A small contrastive audio-text model, trained from scratch: 16.9M parameters, log mel input.
Rows from block 3 of the audio encoder, named by matrix and row number. Rows with one number belong to one neuron. Each number is 500 + 25 x the weight over its row's rms, rounded and kept within 0 to 999. All counts start at 0. Numbers have three digits each. After the name is the row's rms in percent of the matrix's.
# fc1: second MLP up (encoder.blocks.3.mlp.fc1.weight, 768x192), inputs 0-191
# fc2: second MLP down (encoder.blocks.3.mlp.fc2.weight, 192x768, transposed), outputs 0-191
fc1.197 073:482521479449528468466486472522517506467520475517535470525498521500546485493446490500510467515535467540483502507512485470511512515491553521476496512483519537499504541496488533465479501480527502517494485542444500496494503505471479497466481501548541517496472494507517515483472513498516536501445509504430499487489513520476521495512529476540467495451477551496460497517485495532497560496466494481510486548500513542455469509446515491498481505431498508527488520478470517502497505530485494474517523476488479510509505493503543519485479533507564502499502529490501507518483472528490544500
fc2.197 070:490490528480457461493490516517479481492448494463457475492485502500509503516511532487481525484453456473543503474490491508537524468482515452510518514478553493522531508496520503490517487534485554477448520543474500514463498454485553504483490567538499500519498455551516482526499499516479506459483547486523498488490477532489532502533531473521471461516501491486512517504481524508491485494462508485513460517478513460528521481552501453535492487501510500544473515491492515492513519530514485505509510502462476490498506536507551547484542518486467511518510501487501519457524518510508453497
fc1.198 062:534506545472487520510473472491432507485512516552552483445497487501520478514508492453483520506519529510490537487482490512531510499504515515466507495502514500485494506546533518479562523517520460509452496498483495463508515538500532481508505538519499436469483495531486522479508511559495469485487481491488504487488515521529495486485481534508455527487499495492491493455497532484470481520522529544460474554500452471507514525502497488464464470480497467536518463495509479498500542505508512509502496506522484488513565510535518497480485440482508498525495530436486541507471515496479510494
fc2.198 064:517455503519484484560509491484478478519529527520509472478495483515523464481509447518501491516531482487515475532520464490537476498521503495500540461458479501474531535514512513490477534476512462516512502513478502513497501499500565510550472529527467523480496450473517510549547515494520459479464470496480519497513503520526513436513459493491505476506496512525504472504531501480492526537478530513497523488499467487535519476525473516506483442498510516459467484480463454534490526487500496475480537540491479517506497508500518490515458515515545447518502496456456535505508494517480515548
fc1.199 126:492490524472484450540531466495487473507488508490491439517488507516485515507525528492508485460507508552495469514484531502478511552519511507479487484514443541514507488522530490530466479539451502501480469493499480483522505488536496460529561515482478503497505481480525493482434517492477529430503482481491529486539499452486505526508474498485520489478471466506487532483475558488489519467514526530523492476482539462471539480451500503493539500511509461509457530492509504514513534465499505488475488506534504511462496532532506500543511511511529486525507503536481519530544470519482509520
fc2.199 113:480493474492518528505559486512498482507478483492540543460474508537532520544491477517508545484513521479491493530488496515517518495505501530535506496484486511538514505509485524498476543488558481521505496492506463512476503492486492485477506497507496469460494498563515482488515467504481490474493484460485485512518469489483498522443534513524510495504544534453515516497518516490491438498482459495474513485525541493502526513510502526497500511496459520454524494515520414459500445488520549474458516492494486482470534530506487510508528499506470533509532508472545511412495532492496479496
fc1.200 059:512535507479511458482472480541498485471512499538504471487501491476507514502462502485508494485501569537506522456524534520468488508514483501528494497493477480506522511495565554461514491533506502472492510507473465506479501522525502510468514487482457513462493533541504460529484533515497475469527513453522488547490536470531476506494493445499472486491524455476501506518471463506496557506472496492441515503547534480504493475478562458498499498465510519510505519485501455479524455485484530520518520542531519506504497491503485502469496525506505484541445521485516519469501510523492497545
fc2.200 057:488478460510470529550499492520468504540481524486506490513541485516519523502498511497503475507492546460541506509475467535500478516474460508497492504512557490489499468480499518519510521511472509488472505471538458476477465513506505530450478514485443467459529518469505507455510529525547496482517534494473546497544488542529519508505468508472521531478495515466505507499523498488486489490479504501477534498489539535512496473439491491509508502518473456477473508475481524495499513517494465542547500510497504488489484510487531544464499538475496471455531522461504497529473522463577518501
fc1.201 063:493481524486401477485483529504476507481494489570519503477468479489481480525491455544490534479506511529553491498510505474503480505492527510520510505501516477502512505490483497520518496498532476489468501480471519488498485487467536547476566526527484467516454484488516446515499466464474492548460503468462484472518518503526503526514487512527511503485506519490458498500468474491475508476483546500486560494539490522532504530482481496508523491478454499497515519510515525455510502501478509566510495465497521494549526485473506532493474528500519515547498526486482477502531497515498552517
fc2.201 071:491524522487506455558510482537499483496465451512483514475505493501516475528495477468452517472534533511522486536501472513464502487498460500528475487482501553483505493540491462453468478494465517529499480490515498490507512508459538533517485535516557515517516524503498532486468488504500487517473477514506512475470513482507502515521521501499543500481525511482483560508534505508458515480534508526474550467507501531512489499479505500522506492467457526493503470497485471482512501515524468488489496503524496550446546528495542490500484503473543498567505498475514540478542449460497471450
fc1.202 085:538522507507499491486498522495497501455554519490509431480474489517533470510496491502473486553513509506512467486500474505487446533486486514444492530424494474514495508494513495470545488508526497520493521514514552544497471477473526522497486517477502552525527490542480522487505499493502495490507526546467502453510495508481469482477526511535471492523523496531532459476510497513519505489490467536518474505490456454525515547492444508534484543480492523493506510476475505539516519528504466498462489508497426512465484529495508531483478476527494501457515471485476503511514496519493531520
fc2.202 082:528492502518540495479490558526498518477478495506484502483546523504467455505504534552517509505507528492445491538452484468525474513469488465497521492520512487491520463512521489481519555524512544518485481533476527495477521499473477520482540509492484476501520501467530490521521531457452517521527521497520491495514514545522456474535510482489494449461483470459512480543481497497528461496488532509482505542488515551494490500497493495499470534516464484511472483524482469472493533510499504523498512474507497530529431525516479469507505486522478493448558471462534500501514509523481501471
fc1.203 146:471465515487532492470457510538499503466484476514470474576499546511553524489484525490477486506503517479503479516512458514469528485492506475532538515484510491501494483472504527533489464522477481510443485534501457556522535527472491521531478483528471480495536535497509547552476481504478510533507494465487521459481488520501495554508548537491498490495553481519528519511504487538478499522489470471491488481516490502507507474489475498467489505464484485492502498530586502524498464485510488477507482484471496501500502493481481487503475533510522474469477527506474458505512498518501565485
fc2.203 126:456517492465508510477491511511453514487553456495511469481495510504510496514502520495506454489542459475561452495493476500492505475493485490484511512477527495515507475469484544525543483539499502507503477472507472511537478496432516499520547496573480505539465487514461496470513517517525504499536469507511546500479484500494430531516510490471544446479493491474531518473523501493513517520486516563490503494512506492542519465540521531538525520512521526453504511495511534510521484510517506486486489479488478452509487496494498492483509525501472481508501477525447477519472548478483503517
fc1.204 055:528521506477493516483524505506498515510529480536503482518511505531548497465505517502484496526511510562540499527531513495443515545506458462483487467488507509527494440513493466522559505547476466520469533517482496532512461491469469559488472527504463517503491509515523495455474507481538484560521514527483506495516473470476492509495442507470479543466488501506506499479463484505479524516507494506519489475488520522479492509482523501483462541527548471482492524514528461498514442479523463481474545486474539526479505483521463506462499473498513513495495525489470489510471535478488497496
fc2.204 051:497473462464525485483471508509482523487540440492472459471468456518460497469490486527478510458508503512482484477484494497491498496510496548508530480466470517460480447463523490489511523539487470482504527517499522519471453526533494549509512518490419463493537529513492506492546483514526518492510516473505468538529499512490518497519497516483496518478483504495552504475497523526543498501498544493495516526523534520466468507495474517480512491516516516493481467488510518525509469561508508500539546521480473499479500504484521464485530472477551503500484470481526492504480508533496501579
fc1.205 128:470503509449499521517555498528506511540500514511511493474477474494524473498486477501498488501501513542488568494490485495562547467485534517495500509495437472474494474499485506518464509499504517485535501535500510545511477476521515539531484523513496454493515536453511500485505501483511447450500533490518501503516507425481518495487491532545521508483520507508495486487472519522468531538493487492500471462501559484506441535475454461515481514487497526505518542492520501482531504497520488533516475482463486508501546466528515490471472478534475475502510532478513520478472506524472514534
fc2.205 134:539530522522518524509475519490460500527468512518539547496503487473519530448464500570540473473438513499484488478529512526502465502509478493430452546491483529531539494494496494494529505508491497478494486488486507486453504527508480467471519520484471508521500494519454485496503493456494486518508515505466454510486526503559489516508519529483515491428497507506503478503508493501544488498465529494502488437496469512469487487543540502458503517501473485508497453479502505500536482477472535515503497532513558510516505513487481510497498518488485532511504526531517448496539505493541506489
fc1.206 070:442539504569498537517515515513466454503497482523510463527472515480488519462462487453478499470557457475496516514540528521479510476483512515513494488512465515517478567488528494487476476500547501526514478488510489533479453514503554466523535496511508502479533540492499513499502544462477479525518506516491491499494519523492515499488507511499496451531456497509477499486495524489519495502476493466487507540505495509474504460507517469501461551525508492513524503495518508490481517472534523443549513448490545519512505556483532525502496485480492517486462517501497461495501463511460487481
fc2.206 074:484505521514493495498510500474494530437498506464494474466481525503483461536477530453553485488508535525492518517520491494474506513512490511521453498473504531484512480509499486443515488530522502525473459486500531458465514511478506526494507459522516517533464524496482520496509529504515510506503461543516426515508475469507481510529475506492503566529477485515505513502509493507495483490521521570518528504463478502525476495470454529509491489466473530489494523520502467528537539455521513469489507486537533541474526523478510491463515518482505493517463444514500549503519455488490539475
fc1.207 119:504498478438502491509505503487502535475519497529454479476495525471510505476540516483449519475496540517482449548486509486515496508470493501488472512470490505507490559511486548528545526473471463487505511495487501497494522494532485529489480481499495478540452466541472481493527478483446543492517543472508480479512471494519480475504481510507527539539513522501461497473477473501461514512502495492551530513481517467490471533529546509487523532509488542509522509516521521525494457482537520491484534565512528494503516516487494470461445500505443478514487529481505532495503531511501463501
fc2.207 118:492503477505539474484494528477508511485513517538541503544486537523560481442478478505539497496507488533497457491482525503475485500506497470496487535509498465503477477505554490475565487507444501471514489481500499501460469482520520500490498530502511539481492529492559477531495517476525522523477444497450485540511501466484466510491548489500507504530522488499522462508528508524487486503479525454497510519475503505499538492486501492452537464503500478532492486496530488521548493514523542479525509537455509504485497485496483510559479477464508541446492479465474495484522507466489544497
fc1.208 093:488479460509523487518534498505564524543516487508519482500437508527526528496540525476503480528480455516524478530510522460451483489469485512490517497486507519485522463456466470482516505473494510479468482505531437439520545502482501480499504492484498489529485517496479510529459518503483481485546479499470488501517501517473496556493500503509464510517465552530496510471501518488504491487528506450468489549533450505486503455520527537497545508533508500470491511476545508499512501489503494478487537464475469486537545509493484480502517500496476532510510535532470548518501483510483541496
fc2.208 084:520499500496534482512501470483456494477518501515496452516543526495495490469529482509483469489463466464475533527487518534482477529472479513486461497519477496476497505473510534489491509522467498493528549476513480531486500447471484551512508458527425494525485512464510468508505463477494507534498541497484500460493486546515480450495519559511518495501496498521517526510523521519559522547525507500479533489511482456487483559467492513547517496496514523474458521505514503501522523477478458502520469508480523491562513518559498469518491489496496492499507469487533535504487494501472473485
fc1.209 130:496516513489496520531484477517477526515524505526520531498455513480503472464512487488501481501563515469532478457514475507473502504519500477492500448516479472475480506494506470514493497506509510473491498457489522485579518497536460479500505551509502536469531522530531563504453521488505501529521471498532479465486457515487509495508492453478500519468519459508494465506490515461510567483461498496454523518480493517471516551496525478511495511481497533484548496518496485498533491446492489457534545514517506472507548463499515485447495528491507502556501503504469507505485502523482520475
fc2.209 128:497452547440449482504531525483464505494472509465483474485468507511503491512455525516472492479489504486492545499526530519484498469508456532504523505510487527527518551506508568485496515513543533552520521538488480504529513495512548496502472514510468496528486467546543493511495497513490511540504533507491464502482525442505475526492504507500534465508496486486524542493472518494480510495509487502506489499494468547469519493507500511522515470494510528438469479447493461490535525502516481520531496534507479469530486464492471481530460451509528545521467474522503476489477482506494486503
fc1.210 060:477500518520544494510539529565465493516508471512488505533473486520501478488494552456514556518514524491487467463495492470527486439501486467489511455528507482535496501541517480505528481541518497511473498464485518515510508485465544467503494513518505524469532470513481464477530515513505534477488480518500520480514479494469485469447485452541466519514492473471503462501455521541502513516517490483493487508503470437485456526490499483497536500495501494484543533482520538502513496520496540540517470509495554473508502513461508523523462490514498477475541532474500503500513482506461465524
fc2.210 061:556557518517508541511493497490519520526497494469478500510490454531498493517516486544485499460511505492531506513534482475482503499511497503486490486515480492504491500498458491505495487503574490492506467508520428539536526506446492505473481459530561463521524496512486508500524507489467473492493468483467474526499444535493500450500502516488488535530504476487516525470544491527524535501512484459510511501542484504481477471465465476480504508479542540517530500492481494487509483468518420466467557494498462499506490506538498551508504508508497492549509522498497486497509473486479533503
fc1.211 065:491498510520474513498537480460513495514531456485544465505499518471465489541478517477469534519521454534458512568530473518518513486476477488492486467477487489495472487502547435483516519435458509521505489487523504503509500482514545543479467521511522536466515483544490530444473484508512461523548462495537508491509503481509500497486518477464464491475466479496467479494461524490511499459522480485519507506525499510473479517511493497511502527495515503521499498507522486469459487513500504538480502490453505504490536479547528472485497526493471515514520507485494538513557456511548523513
fc2.211 069:492480476472498533526530507462483507501481521507464477507520532486492515477493465480523483541494544538473469496540506534533496497527451535536492506502480487499530515534487499476497513508544511498527525483484477479494500509474499471520475494488517494458481524479506488537539497509473493479477469489505500502554537505518472525510540477501510522512551491501470447489509520472498477499490451541488501479478459489505455496548495472505505471507517482451450433440478492447542526495490541497514498516476521524525503476455517508523524506452553484515528526477494521491513481508510527478
fc1.212 133:494475497496504504487515500529525514467508510498447457444542527492546474496463497485524542443508507505530516476506552506472496519515492492485484502520486477485494442535499513500478527469494456490483521477515455473483500558459513490516498467464500470505538513518500517504503523514555470500503552492511468516459498524490471503498487503572466475550526477515516525505495508492489500460556523461527495528500495553485488541517461486490529483496541508500461525511511469484488498486497472495482459510509524511488497514508494488497527476508492534523552517519513517457459474509503523516
fc2.212 112:488536505528490519527481455482509549491469528455531496503481504505475544542538559465489544519516501516467495489454526504543499491515497505522507490498485505536512510503495500521500553495500469489510486484525458532539479475512468493479508534485478468523457506487480544487530473473493528537483482503495520524542531503508506502521464480478462562455495504504494507499522501510490517485521481516454495523475483471508494492455442470487496537491489466544524468464518480471517532518480467489515495510446515507498428516484547487554507507485523492490510515472503467492521501510509505506
fc1.213 045:465515537482439511463458557493474556534491509555481486456510475496490511506504489483471479515531500559461499492462496486465506508498521491466486489467504470476534504506502497528472522531518504484509499535505490504504497503527497523451537477444515518518507515520520496476461515501492473513529515531486524509473537497509466523462484486527535497487470481469538472490490524471496540503503518524492462481482523533440496468500475498484495520525532449474512517514542525452524469519507493498477477513530532507487471523553520505517496533491527498503506541502509471528466491490461519530
fc2.213 054:529487480499478488472486496514544532452511529502493496467515563488490517474456511493532496475513481472514523500549488518518506482510490502494514498469527478544477515454533509528498511504475469531543462501462504489486499527512512496482532498502516476546518519546469494483458546513488525512470490499511497470502478481514500487482523449510437475441512506543459539512486507490506516517496505524472510476526534523544503491528537496547500510513521510466488559461458494484473492510513495467465483479499476483521485496462537519540481474527474492483485519521493526520456502502563497472
fc1.214 061:515497511531528484509473518541486522494545483498530492520499494486524475461498505486511496502538474489541494535494507456514487541473501522502547452554501458451533517503543533489473469494470498473506471442504450491477478484528495489522497486478546464508535509490482473466468474486445482520502503506451463493460478510463482492466471504537488466497538508516546544526521484511538490519484497483473467506488495495509520515526530495510533474496504523499528533506531553474496505513541502470465514519489516460507498495508505492478501507508450497501494456510516514513531530533479543537
fc2.214 064:499529553520525527462493476517517539502472527502517480514480489497484502489498516520485546477435537501517494463514511490496482529516495478487515458510512517526492543496510495496484491546491472540529491471507520499555434498478472496485443531525467513451473511499494501533487491474513496485496475486498482495536544461494494487489486489517476484519491485539503525463502470521561497524503493512486534499432471513510480485508531479516477538516485515479527454493462482531538472474447522554495491541484523546519537497482506503504514472505508518515519514474494501468492481438505491520
fc1.215 064:481531505475493516511491493528482484483489504498497475474517514498507477480505504468512490500502526536516540498472483480519462542468534541501504504519544499486484521494509526532522535454490542476501502483507460495514476499464509487509491523488536554494471469544526443518491477485552482509484512526531468476491468453485497473523568523507493476476533538515491471511531501477530499447466448506514470507527505499500528528451499468540518502508477517488495530469512509503559490493483471488479490477472511539475460548520533487432511547485491532508490489527493503490511520504475482529
fc2.215 070:462484495482581500478465489581533503507446530470513500501510520517503461480530494527520460505509487484483541533468492510552531490535484502508483509507472499474498500530485531543537512497516513525479478491494513515505480519506455497478478519466508477499525518500501496497510522507501505514482472522504538533495428487547494456525532531513462543517516498496452485505485496447496499541492458464529504458505495481494446517504511506506555497503473474496524485485499477479543538521494509516458519484515482487505498482478501523459520495460526495481507523464496508466519466478479518504
fc1.216 047:463476516508532512475488505501486521502524501504536501521465533481546512474508474504480476507516487525563449530505505483518474498486476539510540488530573484483470463479475477528507466474454514507517538492507490496516474491515481510492496484529511470509485484484526460463520505513516476538477504460467509477497483511490549491513468514481524506462486519505485511515457492546478525536504494486503506506519497515509510478496489486509499510496496502517459468470494541499581458482494476507509495497524537517473534479541552542511500434446461486498525479513498511449488514498487479551
fc2.216 054:506494505497550516523494500491518563429504517494516448542496546473487496485495490534538448517498484467527539550509497503494498484504499481521472483480506441534486504495554511530523479482503525480489481489502535502515541508508493518522523531481529491507531529519518550464481515498485500507489490489489474544491525545470492446489479489444507516518463487483483497558484500490516516519524499521487481514499470518550483491525517527462488525516501461452493470516500504477502491492482502493461537435492498526497509438472499473519487489502517507474502474505470478547487525499519503469
fc1.217 110:507522537487519460507529531509468488517485469566516493479484492465494536487501504460562480500491542498481486530510523507550533479469527521526496500485514506463510504510451457511487495500463514500478479513490520532475532490534513440522506499504527488512482557504439498482507476459472500547529513473504494493483535492528500507428534490503512496514465518482465436465497455528495477489515498493495493492514496493521534502504534483514523478479528513464475504533523494459535518470515490496469504499504498515483508515534533530486523517497498494497561494453518522531448489485487518506
fc2.217 114:530497524539512499509498482467472471492511516461521521484516501501524484538494494531489486516508538532488545480490519473444539536448527482494500553463501483486484533555533515504473521483492477477533513475497518464518461499490512499507480504554482540482464500485495497496454476450512492496538475506500495462497498479452486500495520528516467502520544485478537502523506487506551506467507493554485522485528490444508528492495506556524486529487462481497483471487474530513488464463472527514495497511466546513546492488511552512521524505504484506509488525450522455487471493479515490487
fc1.218 087:548495523495470487511510503490489532515520516536503487496483543498535551519476527496506478483530554525536474489466513533491477505535491500460508514514452486504493485528457442487502514516499482494505550516516499493513500504494482510473457477518506470466501523525523470500494448507480496504528513467459525457524494473519503470512560516482529494464512485560467512482501511488563451474475543522498526525490461495491498491495517463513541485458520511507534531497507470504505497514466486516490470485532530477453469510479484492506529533504504485457502472497444461473527526517500516527
fc2.218 093:460465492442520514480552459534493498490500505477497463461488527527482439498524514519523560505493536495489508549535476492500517515519534488507492519518519472496463488433499531519454530521471506491476508488484512521470531530542510516525488507472522514515487500481502472469473537503506507494497504543489463522509530494484473463482495487521469489537513490466485487456464525549517542489523495503516497520491499528494516496509478522467472472494505540494466525480503518466495482500522486508536498523458460505449546522532517448525498465508512507531501506474536452528485503467513502506
fc1.219 153:442481536467485499520479475518504496480493474500466471521476468484500473504472484469488539474502518514529519535511508457506520524525493530434510523519436500522495491479490541528474495542506503497550541488508524512486489506500481489516497504522508494525470521520511474518495487480491483531480488488504535470549492441511494512530469492511492467491516495453504494536475524486519524516471453437509511496508538513497525529503541490508520533533517485508531467508484511485527503512515489506527535489505533506471503523447514518547430510523450508505462483514485486520479470535442482520
fc2.219 143:515491439464540520499468505502543528485493474495501475498477461513498539491485534429507489551530537483468494508549434507475513510513473516452506541542473477479464495501535465510469478509502466505506491485530519490493488507511460530477524508540498533489515470503488499506507491489470482556473525514513480493490495463518483472506500486481513498534532455458505522485502498524493509480519483521532436503501508522488465478521544494496502504519524503530537511548555509504502455480508538507501480507506535486489491479484512521549502542506471481462492484466494530513517496508512455480
fc1.220 104:505535500478468480540464548545511514474534478523498513544483503466544494481492486479520510542481496505490516462466533503466531492500477482507501493480519525475521525489514509499449549513494462489514496457519488464446469532509504510484536466545515467479502494508471502525484487488522482485469509518462508518506501555508475503468502515527519457510504482493491494571487466486520481500518543519549486497497532478489477528515466514472484522466483523479472512480512484522512456520512538511519517529511474472481503507466526480529496503424500522483501501523468471517511526462491508559
fc2.220 105:494496521490503505531464488503492512514503455483484482546527536455524480512456472449515516446490538518500504467520504542490492489492462535498500465502470507525468500481525527462457455472495512489505517505485522522507520526479474496546427462494487473466495544527486499479502534477526529522526539521513523482504506471502470524540510527475528506488460519478526492473508535480475536524508491515521520474502479522502472477463506495486501486470543499516527501477504495514510486532499523496470459499484503542513505511497480481488494529531478438513551513480512476525501463496515540569
fc1.221 078:476480489521463496530489499533500480538545446508510456492509513476483485509520478471510503505452504569512501498462534568499496490497525476471512544543514532511456508483537507481492479470491519485525498502541510531537497504506500496488514492503450467458449486541521553527477487488469501523503505487487500460461496518499490505506449491508507482496521515487481488478533522513492472506492516457520492510513458498474517529508475505465556507506452474518478506502571500496491497504471548497493447500502487546488500515512521477472515474511475514482527497501549487490516485541512529455
fc2.221 080:476497554486506489486480493470473522491427494536503493525527524524509506513470499489511501462519495486478486486505471516519511502518478490468499537507533501499452538481506501503523476482507507502516506513465479511489486435509499464492480495484503450542525510505488532525506474521492539498501551451501550515535480539530482533522488490499563525510476499540516508500473501483493545474480472479474530458483481499453526515490519494476463485485509511542498493484508481506483495490493474493557513482496462563505491482508486495494516517507500467498526522456581560499539478459518480496
fc1.222 050:504455468458481495530522545513509503481481526529527514474502516517533513501474433497510512539438474540498485497506511476480509496530483506510474492504502511527461458516515488490455536518551501510463489515455488507529520530472516514489515506483519516512485508513506485447435487515484516538459490504457517481505521501516518548455480509561509500506506485529514500547481491507478503536507498467504466537514493485480516531491512512486550520496463499484502493476517497508505481490490483503495548491471522554444516507506499451518495467519455479481521551542502499496502460520536474484
fc2.222 053:521484525510505475492500486492530542501485492472508494515529508468539484507479503533529511492507525513464516491507463497483475539514480504462494495525533531488491489527498513515479503510496537511529438490519477529537507509511513470482498549495533489475505482474431481495524531498467518494493536487505461503527536491514537495483508504527507537462463518501533535480475504492462466506539503488504467551505522496502499538550505478510418487485477463526481468495496488486487504530533509526485466511537474457499469444453499501477492504515519518506478451517441495468553522525520500470
fc1.223 138:460509530481501533488514465500514509527544505482464483526451486514488519498481468459515513457497545517514488502498507481515525466486537510527525490503500505493488512484467510499485487516503514525529509509482499480515467510485455498472542493497508503513476503538471489508465493489491505546537519455528453462476505483532433489468555529527506519466518520519522510515473514494487510515483517479516459513553466491514526501562493535513495470489543468500507502510521489488494474496493481490470495506507448490513516505468484562463502508461495489496462529524506554558509507569469457493
fc2.223 135:471528469533491554507528496483474512510524501487497535498473492495485510487515514544507521501500519455508500485479515535510524503525511527483521502511522468486469501517457505446469482469515491484532522528493508508490525502505489471500525519532483524514462467499489466532516455506521453460475472454468498441496508535496475507548460545505491513491482477503457507483485471493487565481517518488503519484480495501529479516547482507514481468512519512546486510511508468457530552480468511506484486502493527532583507497519523493460483510490533521476490463461476482522546517536489513462
fc1.224 041:502513543497497536501500471507490492468461478572508494487499494517514469457524511510526521471510442503500479485499507519507456461479462519535536503467561500493530519506556478446498490522452477439477479505493487500470532486511498469518486512509487536522529523535492521475524519479546492510516501484501516517508482490458499475520512542531500500526518513474474485481505482462500477504481470490530495514497521503481502504503513509482500467498478484557521489519544506517547511535526471490484453518495534517480529507541519465469533477492506485501467437538465530508509448501514517524
fc2.224 043:505460475543500501482517480524502521470472516481492537484528528529522535503465536502505543489532484515517483543520472454481451514497477496476521559530505506522508505510486484542486492499473524521503507525514546479511536485481491485520444453489499510458503501514519481522490527523558462456478484508463523505509477496471470486452459544461504504471506490485499461525514492489515478507440489516484522489494510573521495497506489485453463483512511507463497494482518499525463557462467490491509531501505556499510504531513513476469519485515474485502513517506502504502528524533477526458
fc1.225 044:517476455511495539536488473489520477490478507495513472532458485511504461470464504508435504510506500523515523490478508518533504516525551477506521512509495540515506531539553451479480546472478471474513525441492510503483504458480511487522491473443527528527481479560497500474510485479503509463548485500471509459501511490475527501485470517462525482489521486508493510524512496467522522469513545496502487485507509498510516531500541497466482495523525525528492532477526514482498511544475484488520489469504459464483550500525488514500517486516479464497460484520468555535479496560475515512
fc2.225 054:546498533513508488457516482459507500496476488492510522464491509516527487493460432485509500446483531469502539450533535537525529500543511512528477515471529485518498491508505446450481536469543484519517563455499548488496480514538539532511504494454538492492501493507481500481515495502503483458519522495530487511493461519524503502508489513506534508449485473493499566548500496495508490510514491480520494481464495503519434495476512528493478507502515516501535501460522467468504517483464483526543475485508513478489516507510511449509531498523535499536500493496506465483492534492471521478
fc1.226 140:545504509526533474501503484471526454487500489582469491510462532489449503490492520535528510509483516506519498539525508546481507520462513499533492481522460529516529508532534515533468503502455511485446510448519474466518497484499494504477526510471483475478513504505526497553510511538485518502484503500519454491503472501498471491481471536512509486469501474514518535505528481495499480546498550465472526494481468452512487548508492497520487512534485483536532510543514488536517485515511481474526536483487488527439472497507532492422482509507483505492481481492468503481489471479529480505
fc2.226 128:480490544499526502502500515484493485455480478512513459540465533539512447442509549526480496490492493481514491529505496475545504510519519481502476458492534510479474480513502517492467478493510490476490534485513496485475558520491478504532495473499485502508550457468504472480478552491486471491482529487535476498524502531498513498478505479515478494504582536509487541508529513491497485498489477519486462490515508439524459481550540520535494478518559518529503500487458505451533500529528516486471499540521509463512462553513501502489491465494496525489506492517484497454477532503518483506
fc1.227 071:485540466496526519488496540541521494477503466504504465496475468484485510510530546428520458504526499458483513477525514483469480473522508512491481518507501467439498516506501455530507515535518493484481461486524473522483501526498530530517468491544517505511507448490499548529473480475486487519516480503500481469513449483498448480555535491484499505511518512498497462498496521480544527483512473509505501533466444521509501516473544515457474520531504440533502526505474492509527499490506499522540516517518482509501514482516493458534522479447533523513545518529453516478503506485497483492
fc2.227 071:515541449478491490544539465506529528492459464489479480481484464526541497468521500548471462518525501521473502478502476495502486473483490481508512490487499484451520462503474508505501533548453526476484486524527519472493463481534510456497507480497535495437467478454503489478514529489528503538494479540525540529515462480508501501495524477529507511511512497522515495509509556509517506577498481461500506532439491506514479514474488499476536477509487511493479515501517546496469549520529494526537476486521482455500533478499501516489530518482493484498528493485522549531500477464502497495
fc1.228 101:496524541513521499540509528535525497496512508516529500510493491501542497486484490461489506493479525515503472497495501555508526485466495536484516475486516504490456483487498517487480516526472488475491434522479512518513511483457517487490500469467513526432519540495488487506513487457493500523494492483535438486450523520490517541472476517528488458491507508478533497478502447478447504514488494536512504561537491512490476525487484489440475513467496470519490526537477529482470455483523507563532542500501503541521487509521485498520493493497519515471561513533488508471486489458517471535
fc2.228 108:519512523500532500525517506485470500474473505478507500473543524475485500481479488492497468492524508486486515519453520469517497523464470486513458505492520538453513469529533486503504490520522482489535442488448505525493539498508485486489503522486473493481515496547570505509515489464537476471485517520485527513511499469488511471467486496460519442536501483475492477515496489505504558533478543469531524485511549495522535488514504486566509499481547518526526521455514507496510481534537541500504491520467447472555506483521476494534512499488466462481472506484491494530504443473508504493
fc1.229 106:428463502468545483516440498512473494505499449534530543481464464453516531496503452474541467516528507551526457480520513477522507491496511520497489519507459479472506529520461523552481507521517465466491514501501511523497549560467475510469538482473475504506514522491507525448493502496528512469530540505469509487488503488478496496476512481518519507530514528519483488480499516492527488519512508506491505480553488467521544494449486490471517525502482475494487506482475488501485480495499512486461484532501487491503490458544517527525518520523530522531516481519533538506475461515476475491
fc2.229 113:525510488446487554484494498539487514507507507488502472487547522474488489511498554512482497500542537506509517461476502474517514459470524530529489520462440515501460525474513516515489478502497449525525549499509535507495459513522484464521485524492442536495480496509508518475542503522502493522472539491505485471460520513453499529497517484535468506517566452495484459475510487469489497486491485509473516554501535488536509470530487539544507521498496480497437499508470500497505500516482468502543491515461451483517534560513516517474491497508517487495494511513486503507479472487473522483
fc1.230 096:509455539505499500497518474521524476493537483507477521527519472467512563495496451517489509528531526499537508515498495520504530497477513489530490509506488495489489455499503503460499473514528450468506528476503514507501503509453554503478499528479531529473544537540555459513453469493541489503519498523472470534513487454484527474477451518466504528459483534471520502494503527526505519470478510514528482488466489476508524536478452478515478502504520474466521521509522518480492517498551449516524514467518499492491511528487483477490486521508482503535491487490497486461467436555505513535
fc2.230 095:518517514473479484526448410525479471522503511534498482454544536507495470500533506492517515531530484491506513517523448470524490528483519504462481493539525541498482496520508524496488508476505533502513503507517490478506448513526477505529457522495462503465537515483482503449532503539494491583487508496524517503492476457498524532483524504505475463500494528469470513546452511521469516520532483448532486487502520486508505488524484529504532496519521474487458487514508531474498503516505475515486515515539477490513547479545497471510495514513463486466450486470521504518511498468490491504
fc1.231 108:490521513490509479509520543508441523511499495521472549497489503478511522520468449499510499557490498541510479455551447541515490522519467527528522532536498502503502558494473489479500448498482519493518503535484474501472502484502529480490531476529502498504477495526496525448466491454486520514517539452501501497477469502508467496509506526492496503486504465521530472506513535484511540508539536497452472493501479460477485492492479541465463523459513536496485492491515521518477462504499518520517499501495513468530507513541517514461481470463491528492495563451491515483474456516503540501
fc2.231 130:501503504548520507491480485524499498444518473523537500493520521522500472449562493506471510495419508513496512533524485486535494496491445466458486476508492518482531534538477489460553509523531488498530480553456493493450528489497469523458503480486494513509491494512485547481489505459496492454507493494489489495505501507527501506507494484483507530486514497512533515502522484532448511489530490498483503467496517483523519552498494523512492513515468515517522498492514487476462505446535514518486499561467546501472526470444511476492513508547507443486503505510461488508542519517498491469
fc1.232 044:494547485481495488451501534505551525495519496504520450533476511509549479546532508508485444513491478487521509496507488510496531497514543482497518555491501494539536494515471469517495458539450454532488480468519513532500465514498493490502502520466493498525502532482451483538477442522501540510513505465510494452506469521464478487499472502522487487487516494528485514533486502506546486481513510482458494491492484530502502478511469516530488523486494499521437481503511532493548479513452467502462531431519496502535468511489517490531504500503474499503489532491552509467472492536486524503
fc2.232 045:487461495487524493506488461495504521518486520508461467500486533498474515458516528484499489547487533466499494428557517487488480510465484519506480488500502531513464506521520486501524496469510471509471498514514462491514500494512499480479482481494501508520541454542444492489464509477520541496496474537493514521485576479538515493501493498535516466469490503520495513468497477439498510546578473498563479532490495489512483468485478461529514526494522516518489505520505485529514516519516561512493524467530540499546495484462531524494462495515481497460492497474512503515532495503481502537